{
  "arch": "transformer_decoder",
  "model": "autoregressive pixel model",
  "dataset": "Sentinel-2 satellite tiles (TerraMesh)",
  "train_examples": 72500,
  "image_size": 20,
  "horizontal_flip": true,
  "levels_per_channel": 8,
  "vocab_size": 513,
  "width": 192,
  "layers": 7,
  "norm": "layernorm",
  "norm_position": "pre",
  "activation": "gelu",
  "mlp_ratio": 3,
  "head_dim": 64,
  "fused_qkv": true,
  "bias": "all",
  "qk_norm": false,
  "parallel_block": true,
  "inner_norm": false,
  "positions": "rope",
  "tie_embeddings": false,
  "init": "trunc_normal_002",
  "residual_init": "scaled_by_depth",
  "optimizer": "adamw",
  "lr": 0.0013,
  "beta1": 0.8,
  "beta2": 0.98,
  "eps": 1e-08,
  "grad_clip": 5.0,
  "steps": 16400,
  "batch_size": 192,
  "epochs": 43.4,
  "lr_schedule": "cosine",
  "final_lr_fraction": 0.1,
  "warmup_steps": 3280,
  "weight_decay": 0.5
}
Rows from block 3, named by matrix and row number. Rows with one number belong to one neuron. Each number is 128 + 24 x the weight over its row's rms, rounded and kept within 0 to 255. All counts start at 0. Numbers have three digits each. After the name is the row's rms in percent of the matrix's.
# fc1: MLP up (model.blocks.3.mlp.fc1.weight, 576x192), inputs 128-191
# fc2: MLP down (model.blocks.3.mlp.fc2.weight, 192x576, transposed), outputs 128-191
fc1.272 023:114169122139127085110110090093158138125129109129124137134140171161144135086157164139128148108107097116126153143147142116134125120135102105149139130049120124096145115112099145102123153116122160
fc1.273 228:124139108148139162116102094139139127164101122137118137134145117125175095115159130121115093140140117119124130142126160151126088108107110131176100155122106145115122095118128089156148143152123157
fc1.274 020:116138133143141098100143106133184130100123100114135140116123174166125130114133187120171132149100090127123169095154134106089143126141118122146160130021115119108118117109084119097142144123127162
fc1.275 015:136102121107148150169129166135078118150162116139134115120159097119095141133117095174123126112144112133166117152138119174139139140134150146080054132182119128145141151166159128146131111118132155
fc1.276 024:130123125114119163141114149114112117130136114138138114130097088120136118136132103109070116150146172118121105111099139158154115116113157122143123145194126161166114130121143129149112101140127069
fc1.277 019:123116105120123153178125141146112104111107135170138132148167102131125142135090117126164101135137144106128109160113093135134170136136143115100079137183139104108121158157184112151108129141131151
fc1.278 023:125122121122114153158118127153095125118110153153158147112141113108127131154115107136131122141150154159134138164103125115120135133138127121127108130172117130124122164163165133145117065126128131
fc1.279 015:117104125114110146089130130145134139108138110155173141101154124107128138102070090145125106168152142155137153138099123110142127124129146116122135158155063173136111095116116133132165056118139123
fc1.280 020:127130128122147143149162082155075115149121151121120136107165115114115135137104112130181140124120108128150148153131143099110110156161110173117116086131140107100162140156153129135131143112137182
fc1.281 023:139102117120109148117123139115147133143134122129129128119107114121156124153146093136072115157153141144138118101101128164172104117103175134139135142188109165172103109115133116140143090140128073
fc1.282 015:128093132114123123154116155098097114132191111142135090163136111116130108112136107140088100124132112062150105179152120163163103111128159124127112145197115153139128085144134085152120096121139123
fc1.283 022:111145141144145113108132130128145136136139105104120137115141173152115129125131150147148131120103092148125145143166122097108139092134110150113162091057137112087143107118117124111136172121133146
fc1.284 025:121166128151128089095110125137166142143135129136127148116149185153136125122145150148148130110102107122144147114173125106092148109138118126145154135046129110096117122127096129103135159115123148
fc1.285 017:132123121103108156137117103152113129122105110122119129120112078121119128148119101099120093115132154102135114085085117113117130140137119154132127160174129157163135164173134123125129129148129081
fc1.286 021:090107128134117137128082124140116132089109114160171159134142116130128124114099105158126105148138138112131109131122129142117128152135091124078129158144121136156131141176147113154129067115129163
fc1.287 015:118141105152123125101105108136130144103100173143178154101205116104139134130097080177169088164139154149131148186123156103142135168149104153107117119142102103116129112150153115141162113116127168
fc1.288 013:108128131180125148147150129112121110134109174130122111135120108123128119132152139100151162145133183161108114176142118170146120131168214138164132140149090139104137102095162141163128144128137126
fc1.289 023:103147127139106093088113136140165148114144118128149129112117165134154087117147148136076137133118128130138121134128131154134110119117135111160166147096100146152092088103079132150131089128115083
fc1.290 022:137140116111146138159138122142085116142105126152137139149141096142115139138109102161147138123150112122138122137147114127150132165146117116109065121121119119095138164128181123139116103126133175
fc1.291 018:105124122130138094109122108116192138122155120129098150127106157159133111123152148122131138121107128124115144078116146146126116122129137123135155144098114124110125090123101145108131144140123130
fc1.292 014:120133112114134137115155147194152136107102079147154121121143129124089112112113122171089111119116117133144157117098133105132176156157152070132095130181077120146113092133143153117130103116126159
fc1.293 024:120107110097132155163143151123079113129132119143145122137148089125132128129088070121113098159137147122145122135087127142162135137127157117095087134206112144129121113127157126140125096126137135
fc1.294 015:113134120144141099130120135091130100132154133133129120135089126176128129132144157083141188105152142168081108116127114162134109126089158088109104144103138113086150167111149134123113170134143119
fc1.295 014:135135133104137162187111154158102121105134080117181141156146110152105141201129145109115167187173149107112130074120131135128140113114115113123098118155149107145113127133172121133127125148113124
fc1.296 017:141131125113136142153168112119118120155154133077066113141081119131107170148173167064148168108133114149118115099150131111161106096117154160139115145099149134092180162113128106115130170147141113
fc1.297 018:110117112110121135128140128120133120137156078143129113116105130113126103123129107151078126140124137115111140119112139123145117106118185109163118132167086142145093084126138123166107094115143098
fc1.298 025:115133125141120102086131091108140133110132111114101134144121169165135123103145160117137131096081081135114161149140150095147116132130088132143149132071112125117142116125070138112141136120129166
fc1.299 028:153111125090122168150144136125092123132125132142136142128117085095131117143116098116091102136140167126118102118090120140149110129113152133130107131205120159163113132119170117159124094132145073
fc1.300 025:134135118095106171168121162125105117117107151135154152116137078098120136139120098113113113145151153131141099113108137148133131131118159115111108136202152142136127146145188111153110119145119099
fc1.301 021:107134127135131139134118102123112115124114142114105134128137134116109157133146151086171148118120094105138118158142146099123130136142100142121110140082153108099168155149118122129122156144115163
fc1.302 015:142158126156138115113133102102136128155115115159119120144142160148127147117106128128148165133115090140163131164146131122076146081126161100119110109051141101083129117098131157127122118113126176
fc1.303 017:103135108130135118124112101124184134127140149139103163120197186119127119108141166160164132137101111116154146120136143105100143157154128125148142127081129113088142117127116134086143157126123167
fc1.304 173:127148102139111122156111064116160133180115111131172151140165124137167166125157076102130120146141173110126125160137146114119143149108129118079127136149119118153146118131131203081138128120135090
fc1.305 024:139117111112126153179139152135082117124125139135147154130161106099136111139105084118112094159145151119121124132092131128153124136115147144105099128212112158148121143152167121142132084133133098
fc1.306 019:126104126112122185145144144121100112100099158098142138135129085099112147142121127091123119141147154100106089123113104142136109140126137143117119136211157155161134151147167114154125124142130105
fc1.307 019:104144125144139091107148115086165116138121111138116124125115170176125114129127149118179156124127105117119152127136128119136122127127099103109113101081125083081138129119116124113120162139136157
fc1.308 285:172125120112129114152113161123137112116117093118115116145123150135113158113137122067143146122103115157131136143158140099134054148129138178118190128094123124098123090130117130127144113131141134
fc1.309 013:122128129086133107090090155150148140151123106130173148115192163162142120077120096168117106121100114104140134099150140116091109173146162148144152138094103144108119136122140116131187183092146138
fc1.310 016:126114137089139162141154106166089120145142174138127123104206100090115102132115063127122111173146145096172146113112171125127118139159175171123126109180127138149110097121165141132121119124131115
fc1.311 016:133121111117143158163142137132093115141127152128140129155137100109112142126135120124142169144150115122146085180124120131142093151141126147091095124198135112130172144134167113133126104144133144
fc1.312 018:121136135100126148153126151101095131138112145160116130152103074106154118107157112121096104142150174131131076159132157140172112124102178123122115143146128153140112130100142138166121114127117085
fc1.313 136:110135127131152125099133125121134124143131137139146140128140152134105158121113106134182144107135092119112098109149088121102124116141091123088114134121142082125150176151162146094142136118130186
fc1.314 012:102137121130128124112167115089105105087136214127126130131152126153127151118103139130164124131142073123122156187139161132142134138154145118111132120113136138122128112114063137121140136143122187
fc1.315 025:106135127148115096085112110100169140120155099127111125124122170150153100113148150120104138135094110137120136143143143139144114118129136119155162149077095144126117089082070133114138117125129111
fc2.272 013:123121137123100156170141129074120111152127100115158120135119156127106126149129112125136120101176165077123142102141142111087116123125106109131127130159116140136109120141100100112149117141123114
fc2.273 215:114091139141132097147124183146096136117137124132099107096144119146135144121116128133095138147138164135139114193137160146110157128122144088116070168119103115141090168145146132109145149103163131
fc2.274 011:123163139126085164183109120051141107182146107120133102126121139137114121154118111154126133124165182145126122123107118105137085164129110083171097118155130151154123163140101144111143133100125126
fc2.275 012:132128095131151120099116141173137109101114183152110149128139115109159112093108146121133108124104145164161076141148149116125179098149121138075122124154139142155146116136166120138137149175116145
fc2.276 011:113139124124198139103144130155142124146132103128109118149130149115152126108151143147134141134118098123151114157146150099117098121149089182124133094156129085100131114120136130170118155114136149
fc2.277 011:165137071111120117120130109156158096157132137151133147123119111128116152161131129107131116096154143193135137129173126114161142169133123147120132133108139116184106122153145090132148136134121192
fc2.278 013:124151115136116121138125081098121122093159097108101093163123134112113150160113145157164107102135183131148161115101138147166149124129119133104114124128158061177082136142103144109166123172127134
fc2.279 011:148178118149104132145120083166130078119138079154104109125114136134150159138149143140154148123096159163170118184108140145140138088145115094141142109154157074160149147135155173114126134126091104
fc2.280 012:121129138124117103144095122095097165092129051078124099103128143151131138135127154147110128148091134078098139095113125172170107152129120133098120162142117127135150151182115123109124109154152102
fc2.281 011:120121117126182142103163104169107108062080095128116135079126154153121113113121169089112138143096089142120127125149117093095128109115103171061138123144125133121135084134137135146101118091111165
fc2.282 012:150163133136143090089130133139119136106117170138149148108101119142169127025104143112120125133073117113132141127126141130101145117158090129097130133118122151069168149101154095150136149148128139
fc2.283 011:129088137130173129093145136118115168118099118130095152172139119128113112073124138109121104152148100099127128099119126138100115090148136102099159130143119142122111113116153127158108121125106104
fc2.284 012:124109158138115111149127163075118136132152101103129116128111158118091091130116106090110106131191131077107061093144123089130127159113101118103164138142113159118092136143102101134136120136121123
fc2.285 012:101105116155153143117158155175111129110145117155111107174120139111101136114125146127123137127175090134157092148092127122095130108110128140160159125115141066099109098092182151125129106087143119
fc2.286 013:132163142153173094078133113119143107089121168160134123136143115118124095070091164084115112154081110142154109176145124137164176143128123172060128123112155112138109140135118114147117129160070146
fc2.287 012:146122119124130097126116105098127081118144134184162142156109098118137094121118137141121137148141138157118111114115130161099163134108125146117103170152137156148115135145170087121138103117134147
fc2.288 012:147110117136075119144074123099121120151154080119138086122139128137131153169142112174154148109151171076122103118101125110121090144158129107168111156159137084130150157152105080119157133157139107
fc2.289 013:123143135149129116163149142134142088108147129146083106160134148164118112149114121109163113110133156080159090124130117078118115077141102111125102107156149098135099150121159114101122157163110125
fc2.290 012:135153128120098129118070136135125120147114161132143133135137118143146136181135131130155133092104174165150182158111146127136091119121107163104089109144122105176153159150099166150136162154108124
fc2.291 012:127159097122146122136131142137133138151153144153101145141121130109152109133115113112089117116163177167151091142135133078115128111127136122140095115168115147157128135111157104126147116138142139
fc2.292 013:123143130142067109146104115111132077151141143157136126148122119141134121170136131166135138098113180121127122146131136136109152112133109117159089101131143086165103152114099136106155153175124135
fc2.293 012:148164101109113123116127087164151091134077157109128129095120110149124132113139169128146136110046103151154120124160115143152158144148133160103098118114122083142125122141138105123105171124102151
fc2.294 012:142126116125153119076119153120179139162121156123150130175159100132160117146130082138171114104091118090146127125184137106118090150116130150130085102126117137146169128152138078140100159133133124
fc2.295 012:123131130117139097124152140149154124180100175135103137159146142087144082117096119135116116122088126147134116129147157114110138151113114153088094115129095137129101150124138087153128125146116124
fc2.296 013:124117124109171187098144114137120158118090084094156161120132123087088167148134105135100132154174106126119173128129105121139110200120162135138143132121113132122168124118127140117121088085180117
fc2.297 011:127149121130178146104132130096114077126106097134147146096123142152177088124136146105122126130112109145132104134177125092076144126157130191071133111144128138090150123128120110155097117102121183
fc2.298 013:127137163127122144168153144089132126104143113131178148131122135142124137130128130127100132157159110109091165101142108162115136127112174091154138128105113165102132124137082138095120104074144123
fc2.299 013:127149124121183126087165128146144109089140130134136138118151141090138130134111179131144131133109089126120168112162139131127169151130140212108160143081125105108139123123118127151100116112136160
fc2.300 013:130146105099167112056117131163168105157142150147142098123149107099105141158141141125141142130117115140143133141158120119144108184124170157135140116086122102139127121133110106147101169103077147
fc2.301 012:145137160112132156101166139080116162156112102108151155097125125110115175099135134109106143166173136131138181094140117144125107191120158147140144154099127183099151134108122117150141105080148115
fc2.302 012:152142117136097151133118097126126158114131105063125122098146160102149173151133136155155144121166171136134112082169132119164127141162150089119174147152155163143163127140095133142158091164146127
fc2.303 013:134153148117077140190114124071117141165172095093119107101108160131108127147151110117132139128159171102132157100123119091119137118129087117151148142160122166149095136138126107120162086107120122
fc2.304 146:126144169132129156103129164137091123085138140124098123112121148108095065163099150155116146101143065124137140131106134098125132116108158175187122132123129105115141150104119065164122113157111172
fc2.305 013:142152143126156124098144111120144087096123172129127141102130117115148138116121172157138145121078116159140142111182136152133199147138135140097151138107138127132139133125118109141122130130131155
fc2.306 013:127125104127184135079151140147137119141104124140124148096148119103109129122133126119128125148096108148121157130130114134125136170126166196119144141092114132082140101125124110156104135108115138
fc2.307 011:128116120112106127133092144128167143159108119104123157171148108129166110128137095142110119114091169141135108117156119112142130147068095104127096114159100133187130147147141122117122117150097164
fc2.308 250:143142129150124138098150104132146151134107137118082136096099162116134157128114156132148152130114117114129105145202139121127069133138147162164163137165118132175143123117077124132111110089098171
fc2.309 012:130147150129121086110095147074101124140168094129125084102140125155106126148148121131119131143146162091136063083117150105112076119142121159128150139139124084110127140140091111153129160168121098
fc2.310 012:130127121126106140168118119108120125119129081094117117070112153121138144159160152149133148132155157104128108108160112137128148097192146125155144144131141178086118111110066132119134110144148133
fc2.311 012:112125152134142102097123128147128153074108117105145147109102135096133118126101133142120110150096146108110203141129129162140152143094093111089141131111125132128139133133117157134139076133130098
fc2.312 012:144130114119142141107161129118126074130154158129140125083116105109139150123122152113126149134124084170115156114138115144150155139100116141139150133112139104127154111106156136162075135072123136
fc2.313 069:139134122134133148135123125104124142137156159095085169128136115136171093152142097080100137147124126142144117143137137127163107134097167141145107135124119189150111076145106106126125120153074084
fc2.314 011:154144128142078147185125104130122120140115121127144080096137139139146133127143101159153155107136167113112163129099131170146107147144143088176123122159140153143145133129119151085126140122101091
fc2.315 013:138164145131101134204141116100140111164146099096141115112129168148114138179154123129175157097163159103132140124155100102115126080121133091159127131140139155125115103139124122083142108069128126