Rows from block 3, named by matrix and row number. Rows with one number belong to one attention dimension. Each number is 50 + 12 x the weight over its row's rms, rounded and kept within 0 to 99. All counts start at 0. After the name is the row's rms in percent of the matrix's.
# v: attention query, key and value (stacked) (model.blocks.3.attn.qkv.weight, 576x192, the v third), inputs 0-191
# proj: attention output (model.blocks.3.attn.proj.weight, 192x192, transposed), outputs 0-191
v.16 114:36 31 56 44 41 53 60 47 62 63 41 58 54 71 65 57 53 40 57 50 51 50 56 48 40 46 26 54 46 40 56 61 56 39 51 54 56 69 46 52 55 50 49 67 35 37 79 51 32 48 82 41 49 79 49 49 73 62 57 47 49 48 44 95 31 58 50 52 52 26 49 61 53 28 57 50 55 64 44 39 42 48 62 40 46 59 38 60 63 66 64 52 60 35 38 39 48 56 48 55 55 43 61 63 42 55 42 65 68 29 21 49 54 50 28 39 41 57 44 30 32 58 50 65 44 61 24 47 39 57 44 66 55 30 48 28 46 47 50 51 45 62 53 54 30 52 31 46 48 49 40 39 51 69 34 47 11 39 53 53 48 49 45 47 59 49 50 25 46 60 61 59 42 37 71 47 53 41 51 55 35 54 78 60 52 38 37 47 42 53 50 54
v.17 107:52 59 59 55 59 67 43 57 63 43 48 28 54 60 56 50 51 58 32 49 30 48 53 29 39 67 57 45 54 37 62 44 55 49 51 45 69 50 54 44 52 50 57 61 56 49 53 39 74 59 44 73 46 69 47 49 64 34 71 70 48 49 40 31 65 56 49 64 55 37 50 58 53 40 60 38 41 44 52 50 40 29 35 56 48 45 39 31 32 52 50 60 69 63 89 52 47 53 48 53 53 44 57 37 58 46 42 58 33 47 63 46 51 65 29 46 36 51 56 58 93 29 38 48 44 50 53 75 61 43 48 44 51 70 54 52 51 53 66 49 64 49 60 72 54 37 43 79 61 30 69 28 48 66 36 45 44 44 43 56 50 57 49 67 67 53 25 51 47 45 51 41 23 15 58 75 53 28 46 45 54 46 66 55 49 63 48 49 57 50 51 53
v.18 112:64 50 77 46 43 36 48 39 45 46 62 73 52 40 40 66 44 29 60 37 47 53 39 58 55 50 34 45 37 62 66 52 48 45 71 41 37 39 50 29 60 53 24 42 54 58 47 65 57 61 55 69 47 60 41 35 28 31 47 61 36 51 46 45 72 33 54 37 67 61 49 26 54 60 62 66 29 32 54 43 45 61 56 48 42 61 34 55 53 63 39 46 68 67 42 42 64 34 53 59 55 47 59 56 37 50 50 60 95 59 48 45 52 47 79 18 49 62 52 42 46 54 42 55 52 75 33 34 42 45 49 73 53 38 46 36 47 48 42 54 24 49 35 35 43 54 73 53 58 50 51 68 57 25 58 41 43 56 45 48 53 66 41 63 52 54 45 37 55 24 50 59 44 38 53 55 73 35 47 47 46 53 46 49 55 61 62 61 48 45 47 36
v.19 118:73 56 33 51 45 43 57 67 76 52 53 47 54 62 56 54 42 39 61 57 14 50 48 55 41 43 48 53 58 39 62 54 52 38 55 55 66 50 42 33 54 48 29 38 49 42 66 40 48 36 58 56 50 59 56 53 47 25 53 32 30 66 50 53 51 41 48 56 50 44 49 44 43 55 69 44 59 41 60 56 21 57 39 56 41 38 46 79 55 47 65 65 48 45 62 51 46 48 45 57 59 37 60 73 47 50 41 42 59 49 71 60 56 53 59 51 47 49 10 37 46 64 30 65 51 44 32 27 43 62 54 43 51 46 62 51 47 44 37 52 26 66 48 60 47 58 36 71 49 48 27 58 65 70 30 47 08 51 43 55 49 56 34 39 77 56 66 44 55 50 61 60 48 42 27 51 44 59 45 52 43 49 76 39 58 31 29 54 63 45 50 44
v.20 117:45 25 42 46 48 33 60 51 42 48 43 54 57 45 46 24 33 53 68 31 63 57 49 41 52 58 78 60 60 32 42 60 53 43 50 63 44 54 47 58 58 53 37 43 58 42 50 52 34 64 65 55 47 39 38 46 60 51 35 20 69 44 51 56 48 64 50 57 38 57 48 71 14 59 41 49 39 44 45 59 61 59 52 56 55 35 32 59 52 66 34 49 23 64 55 34 40 61 45 41 48 46 41 67 29 49 47 46 73 53 63 40 61 41 59 54 53 47 41 33 47 61 41 62 51 57 51 53 28 60 48 60 54 81 48 46 32 53 41 54 45 58 38 63 55 39 94 47 53 40 49 63 53 28 67 55 48 67 57 48 52 40 40 48 63 43 79 56 74 62 49 55 75 54 49 39 45 66 44 59 45 66 26 44 50 45 31 38 67 52 49 33
v.21 116:56 53 40 43 49 31 63 54 67 50 47 35 56 55 47 84 60 68 55 59 32 47 53 55 52 41 58 62 47 69 46 59 45 55 44 47 44 35 46 53 44 35 21 66 59 30 47 45 66 61 26 00 52 43 61 52 53 53 48 41 34 48 54 64 54 47 51 43 55 46 51 42 58 56 58 51 61 43 72 46 37 50 41 45 55 54 62 12 46 41 40 59 35 38 43 53 61 46 52 70 56 55 48 71 52 52 47 43 64 44 66 53 76 54 45 40 56 39 40 35 59 51 39 41 50 38 66 75 57 49 56 34 46 67 52 53 68 46 42 50 50 69 54 56 42 56 25 66 47 56 40 29 49 52 54 48 60 42 45 44 50 48 56 30 66 60 62 48 64 55 47 48 41 50 19 20 50 81 50 50 32 54 49 60 45 62 34 51 34 54 50 35
v.22 092:36 60 60 42 48 54 53 79 37 46 57 34 43 68 71 39 44 36 59 30 40 50 27 45 56 56 33 48 41 43 36 50 49 42 48 54 32 54 50 56 51 63 50 54 53 40 63 47 37 32 54 49 41 43 37 55 42 64 46 47 41 34 33 29 48 56 52 55 54 89 50 56 79 38 36 46 56 37 79 46 44 48 55 48 48 29 60 36 50 40 46 20 53 58 60 32 41 46 47 62 47 63 45 27 49 53 62 23 55 66 61 66 57 57 28 54 81 57 55 28 62 43 55 60 59 36 51 59 44 55 55 43 44 70 43 37 46 47 65 52 48 81 46 64 22 50 50 47 59 54 75 44 50 39 40 48 52 59 54 56 52 38 49 48 47 70 63 47 54 40 48 62 66 37 47 78 52 31 52 54 41 58 55 69 54 58 46 58 40 51 54 25
v.23 080:62 75 40 57 45 65 41 39 28 50 54 36 36 37 52 48 60 54 49 57 33 50 60 48 58 40 68 45 56 68 44 47 48 75 65 39 47 25 48 62 49 52 50 69 55 42 42 56 56 78 50 65 47 48 47 44 51 36 55 23 75 55 49 19 51 61 46 41 48 42 49 49 51 54 55 49 30 45 37 55 56 48 25 52 62 41 54 47 35 54 35 63 52 54 64 62 70 46 49 37 49 42 44 53 56 45 59 67 34 36 64 48 38 49 53 43 65 42 64 51 57 69 60 32 46 57 54 61 65 47 49 66 53 37 56 38 45 55 37 50 57 40 72 55 80 46 53 45 54 79 49 53 49 35 74 54 74 34 49 54 51 55 64 44 09 36 48 39 50 18 62 39 43 40 52 34 59 71 44 58 40 35 29 48 49 50 53 61 77 54 49 48
v.24 099:61 62 51 47 56 47 51 66 64 37 44 48 30 26 42 22 21 62 60 47 53 49 59 40 50 57 55 57 56 33 52 49 51 65 37 52 48 34 44 50 63 48 53 36 57 48 57 30 90 42 42 61 51 50 45 67 47 62 39 56 53 47 50 21 90 29 51 48 69 55 50 51 52 55 45 55 47 35 54 58 62 55 55 28 60 23 58 61 36 68 24 40 49 67 43 60 63 60 48 56 49 74 44 44 39 53 50 48 53 60 72 58 34 55 63 28 35 44 77 67 49 52 49 52 42 49 56 34 39 39 58 45 47 58 53 66 51 45 70 48 53 22 40 49 55 40 59 40 35 34 69 44 59 60 44 43 21 61 69 51 47 70 51 40 30 35 54 56 52 47 50 57 49 43 39 60 40 38 58 68 53 35 60 56 56 35 58 43 51 47 51 55
proj.16 113:55 51 49 49 44 67 38 72 65 62 50 50 51 45 39 43 66 53 67 51 35 45 64 54 37 60 51 61 65 54 56 47 33 57 49 47 38 53 51 55 36 48 54 40 60 55 31 51 35 53 38 38 25 40 51 43 73 59 46 41 44 71 53 22 81 61 34 54 40 31 36 50 62 34 39 53 57 46 30 42 42 53 43 51 40 68 42 43 31 52 53 54 41 69 63 49 78 53 50 59 37 11 52 37 53 49 54 66 47 46 53 53 43 33 58 39 39 38 70 55 50 23 48 54 38 59 32 72 43 57 42 42 31 58 37 44 45 48 53 50 63 33 57 46 58 57 35 65 58 54 63 54 49 64 43 42 54 53 85 65 59 57 56 49 28 59 50 49 43 50 63 46 43 58 35 42 50 76 50 34 46 38 42 57 23 62 79 50 42 69 65 55
proj.17 107:42 55 38 69 48 44 57 58 43 42 66 57 53 43 64 30 46 56 37 44 62 46 53 43 38 46 52 52 44 50 78 43 46 42 48 46 52 28 59 54 63 67 43 51 39 75 54 57 56 65 65 60 45 49 55 52 43 68 72 45 55 44 26 65 41 56 39 40 31 33 62 31 61 71 54 57 38 62 79 68 27 46 57 31 53 41 49 67 53 33 47 64 55 45 27 48 48 68 43 48 90 55 42 52 59 45 41 56 38 47 50 33 57 48 64 64 56 42 45 35 51 56 55 40 53 43 33 35 50 38 50 50 57 56 33 52 44 61 39 39 38 74 67 47 64 65 44 46 39 46 53 80 49 47 56 50 47 67 52 65 48 79 56 50 32 44 72 44 66 53 55 59 32 48 17 34 49 54 41 49 36 37 60 47 52 50 49 50 29 28 53 28
proj.18 114:48 48 41 57 58 47 34 49 60 63 59 54 32 42 41 46 70 67 45 58 62 49 68 43 56 65 59 29 40 44 35 43 54 66 44 42 50 48 59 64 66 43 45 50 49 57 32 48 31 62 68 51 46 36 47 36 59 63 56 38 61 48 47 60 56 48 63 45 56 48 51 47 43 28 21 43 36 54 42 41 50 49 32 32 48 34 48 73 48 51 42 51 53 46 66 50 51 37 72 47 49 55 72 13 40 36 59 52 57 51 66 53 54 46 43 46 61 34 48 48 43 68 52 52 73 46 64 39 49 45 60 57 21 47 54 26 63 46 64 59 75 31 66 47 81 69 40 67 37 32 40 14 63 77 44 49 53 66 47 49 50 28 45 49 64 42 50 68 43 50 55 44 38 61 48 64 48 57 49 45 59 58 50 42 14 57 53 61 45 55 54 60
proj.19 124:46 51 53 62 38 61 44 74 72 55 48 40 61 58 18 58 49 64 63 58 65 51 56 44 55 53 53 40 40 40 45 47 51 39 58 58 48 42 49 28 43 48 30 50 64 66 68 65 43 66 56 61 40 58 35 62 43 56 32 61 32 54 57 17 55 48 33 55 43 54 30 63 54 47 33 52 44 61 51 50 43 47 44 42 37 48 66 36 52 57 40 47 45 67 47 65 53 49 58 63 44 66 58 31 47 31 57 41 44 61 45 65 51 32 47 64 56 42 49 46 65 56 50 47 37 56 41 40 56 69 35 52 77 73 46 43 53 48 67 71 56 22 81 57 50 44 45 54 53 44 71 54 63 44 44 62 51 60 76 44 48 27 44 26 52 52 37 62 34 18 56 59 40 41 59 57 44 48 53 28 39 28 56 49 28 49 57 63 23 48 57 44
proj.20 116:55 30 62 45 45 46 68 30 52 57 33 42 25 45 62 75 56 46 49 44 43 72 24 42 41 24 48 43 68 60 26 60 68 64 51 51 51 46 47 59 53 46 49 56 59 46 80 71 59 54 41 42 57 83 42 46 55 36 35 49 37 56 57 32 45 71 57 52 61 52 57 48 51 34 58 38 62 53 27 65 38 56 43 60 59 57 56 48 52 44 51 31 72 41 49 29 56 61 82 61 26 57 62 72 48 51 36 42 52 65 42 64 26 43 36 58 56 45 50 65 57 52 39 56 50 49 44 41 45 47 56 51 69 44 46 47 65 32 42 54 92 42 49 53 58 43 60 57 51 47 51 32 55 40 53 81 51 53 52 38 41 41 43 51 38 44 45 47 52 48 40 47 66 52 60 57 46 24 42 44 34 63 33 54 67 49 55 39 49 58 51 59
proj.21 113:50 43 48 78 58 58 60 72 33 68 59 57 42 27 35 43 52 53 48 46 65 40 39 69 48 57 59 54 47 50 55 73 47 34 49 63 47 20 68 33 43 48 30 47 49 60 94 52 41 58 50 57 62 50 30 62 56 44 53 63 68 28 39 63 39 48 57 36 53 44 66 70 49 45 67 48 48 43 45 48 55 41 45 62 41 40 58 59 63 60 50 59 23 58 38 51 35 40 42 33 40 63 48 42 53 48 46 35 59 47 46 53 60 50 29 34 52 66 46 58 56 38 56 50 40 54 55 47 52 74 62 49 66 50 56 34 34 48 59 60 26 40 57 53 34 32 61 30 40 37 69 79 52 60 43 41 39 43 51 42 44 66 63 25 31 38 53 69 51 68 66 55 55 48 61 64 49 43 51 60 33 41 72 62 52 40 46 35 50 47 33 46
proj.22 089:36 24 36 56 29 51 67 47 39 51 55 49 57 36 31 63 70 51 51 54 83 38 29 44 62 48 60 55 54 57 45 64 22 41 33 53 50 51 45 72 58 59 48 41 34 56 54 31 65 66 35 59 28 36 54 56 44 42 52 41 12 42 45 46 40 61 45 47 54 63 41 22 52 59 42 59 49 52 42 37 66 40 44 22 52 33 61 56 51 68 44 63 46 55 35 60 65 57 47 42 42 51 60 70 49 53 48 82 56 56 74 46 58 49 43 38 66 49 60 61 56 31 49 50 47 59 48 49 55 63 57 54 31 45 40 64 51 47 52 31 54 67 55 62 68 51 60 39 31 52 43 54 48 32 70 55 35 49 50 56 59 51 64 67 15 49 46 66 55 57 53 61 55 21 26 47 43 51 48 47 49 50 41 49 64 35 49 55 52 63 51 49
proj.23 071:61 47 57 18 76 20 44 22 41 36 44 41 46 65 49 57 31 38 54 40 81 42 66 48 59 52 52 44 62 51 50 58 58 32 48 52 45 56 47 53 58 49 44 56 59 71 40 56 39 56 72 61 68 63 48 39 41 40 55 56 80 49 45 80 57 41 43 52 52 59 79 44 28 56 44 53 52 39 41 47 69 52 54 66 55 41 43 46 53 48 43 48 43 29 29 53 32 67 58 53 69 60 47 67 53 25 41 35 48 55 42 46 60 38 58 50 40 71 34 38 49 50 50 51 54 41 68 56 58 40 56 58 45 45 72 35 31 56 49 24 37 56 52 49 35 53 23 60 48 40 40 44 52 68 54 66 45 45 51 62 39 43 48 54 74 49 65 49 68 61 36 33 48 44 73 50 45 57 63 39 42 66 57 51 46 50 36 39 47 34 50 32
proj.24 094:48 71 24 62 69 48 43 31 73 41 44 52 45 50 56 61 46 56 45 51 68 59 35 71 57 49 46 39 60 44 47 53 52 40 60 39 58 40 54 36 36 56 55 78 29 47 56 45 76 54 55 60 43 42 57 52 52 44 65 52 40 53 39 81 28 53 42 50 47 59 62 64 60 58 64 44 49 52 33 48 18 43 49 43 59 48 51 25 60 40 55 45 51 15 57 52 55 61 36 48 58 60 63 28 41 76 47 35 50 64 47 48 62 88 48 72 61 47 35 41 59 55 43 38 61 55 55 57 43 31 37 42 48 41 37 68 43 62 68 46 37 64 48 60 39 59 57 61 50 39 29 36 59 47 39 66 44 62 42 62 67 42 40 55 64 55 37 46 49 57 28 61 70 41 57 38 45 53 53 63 37 57 55 48 30 29 44 59 45 46 38 39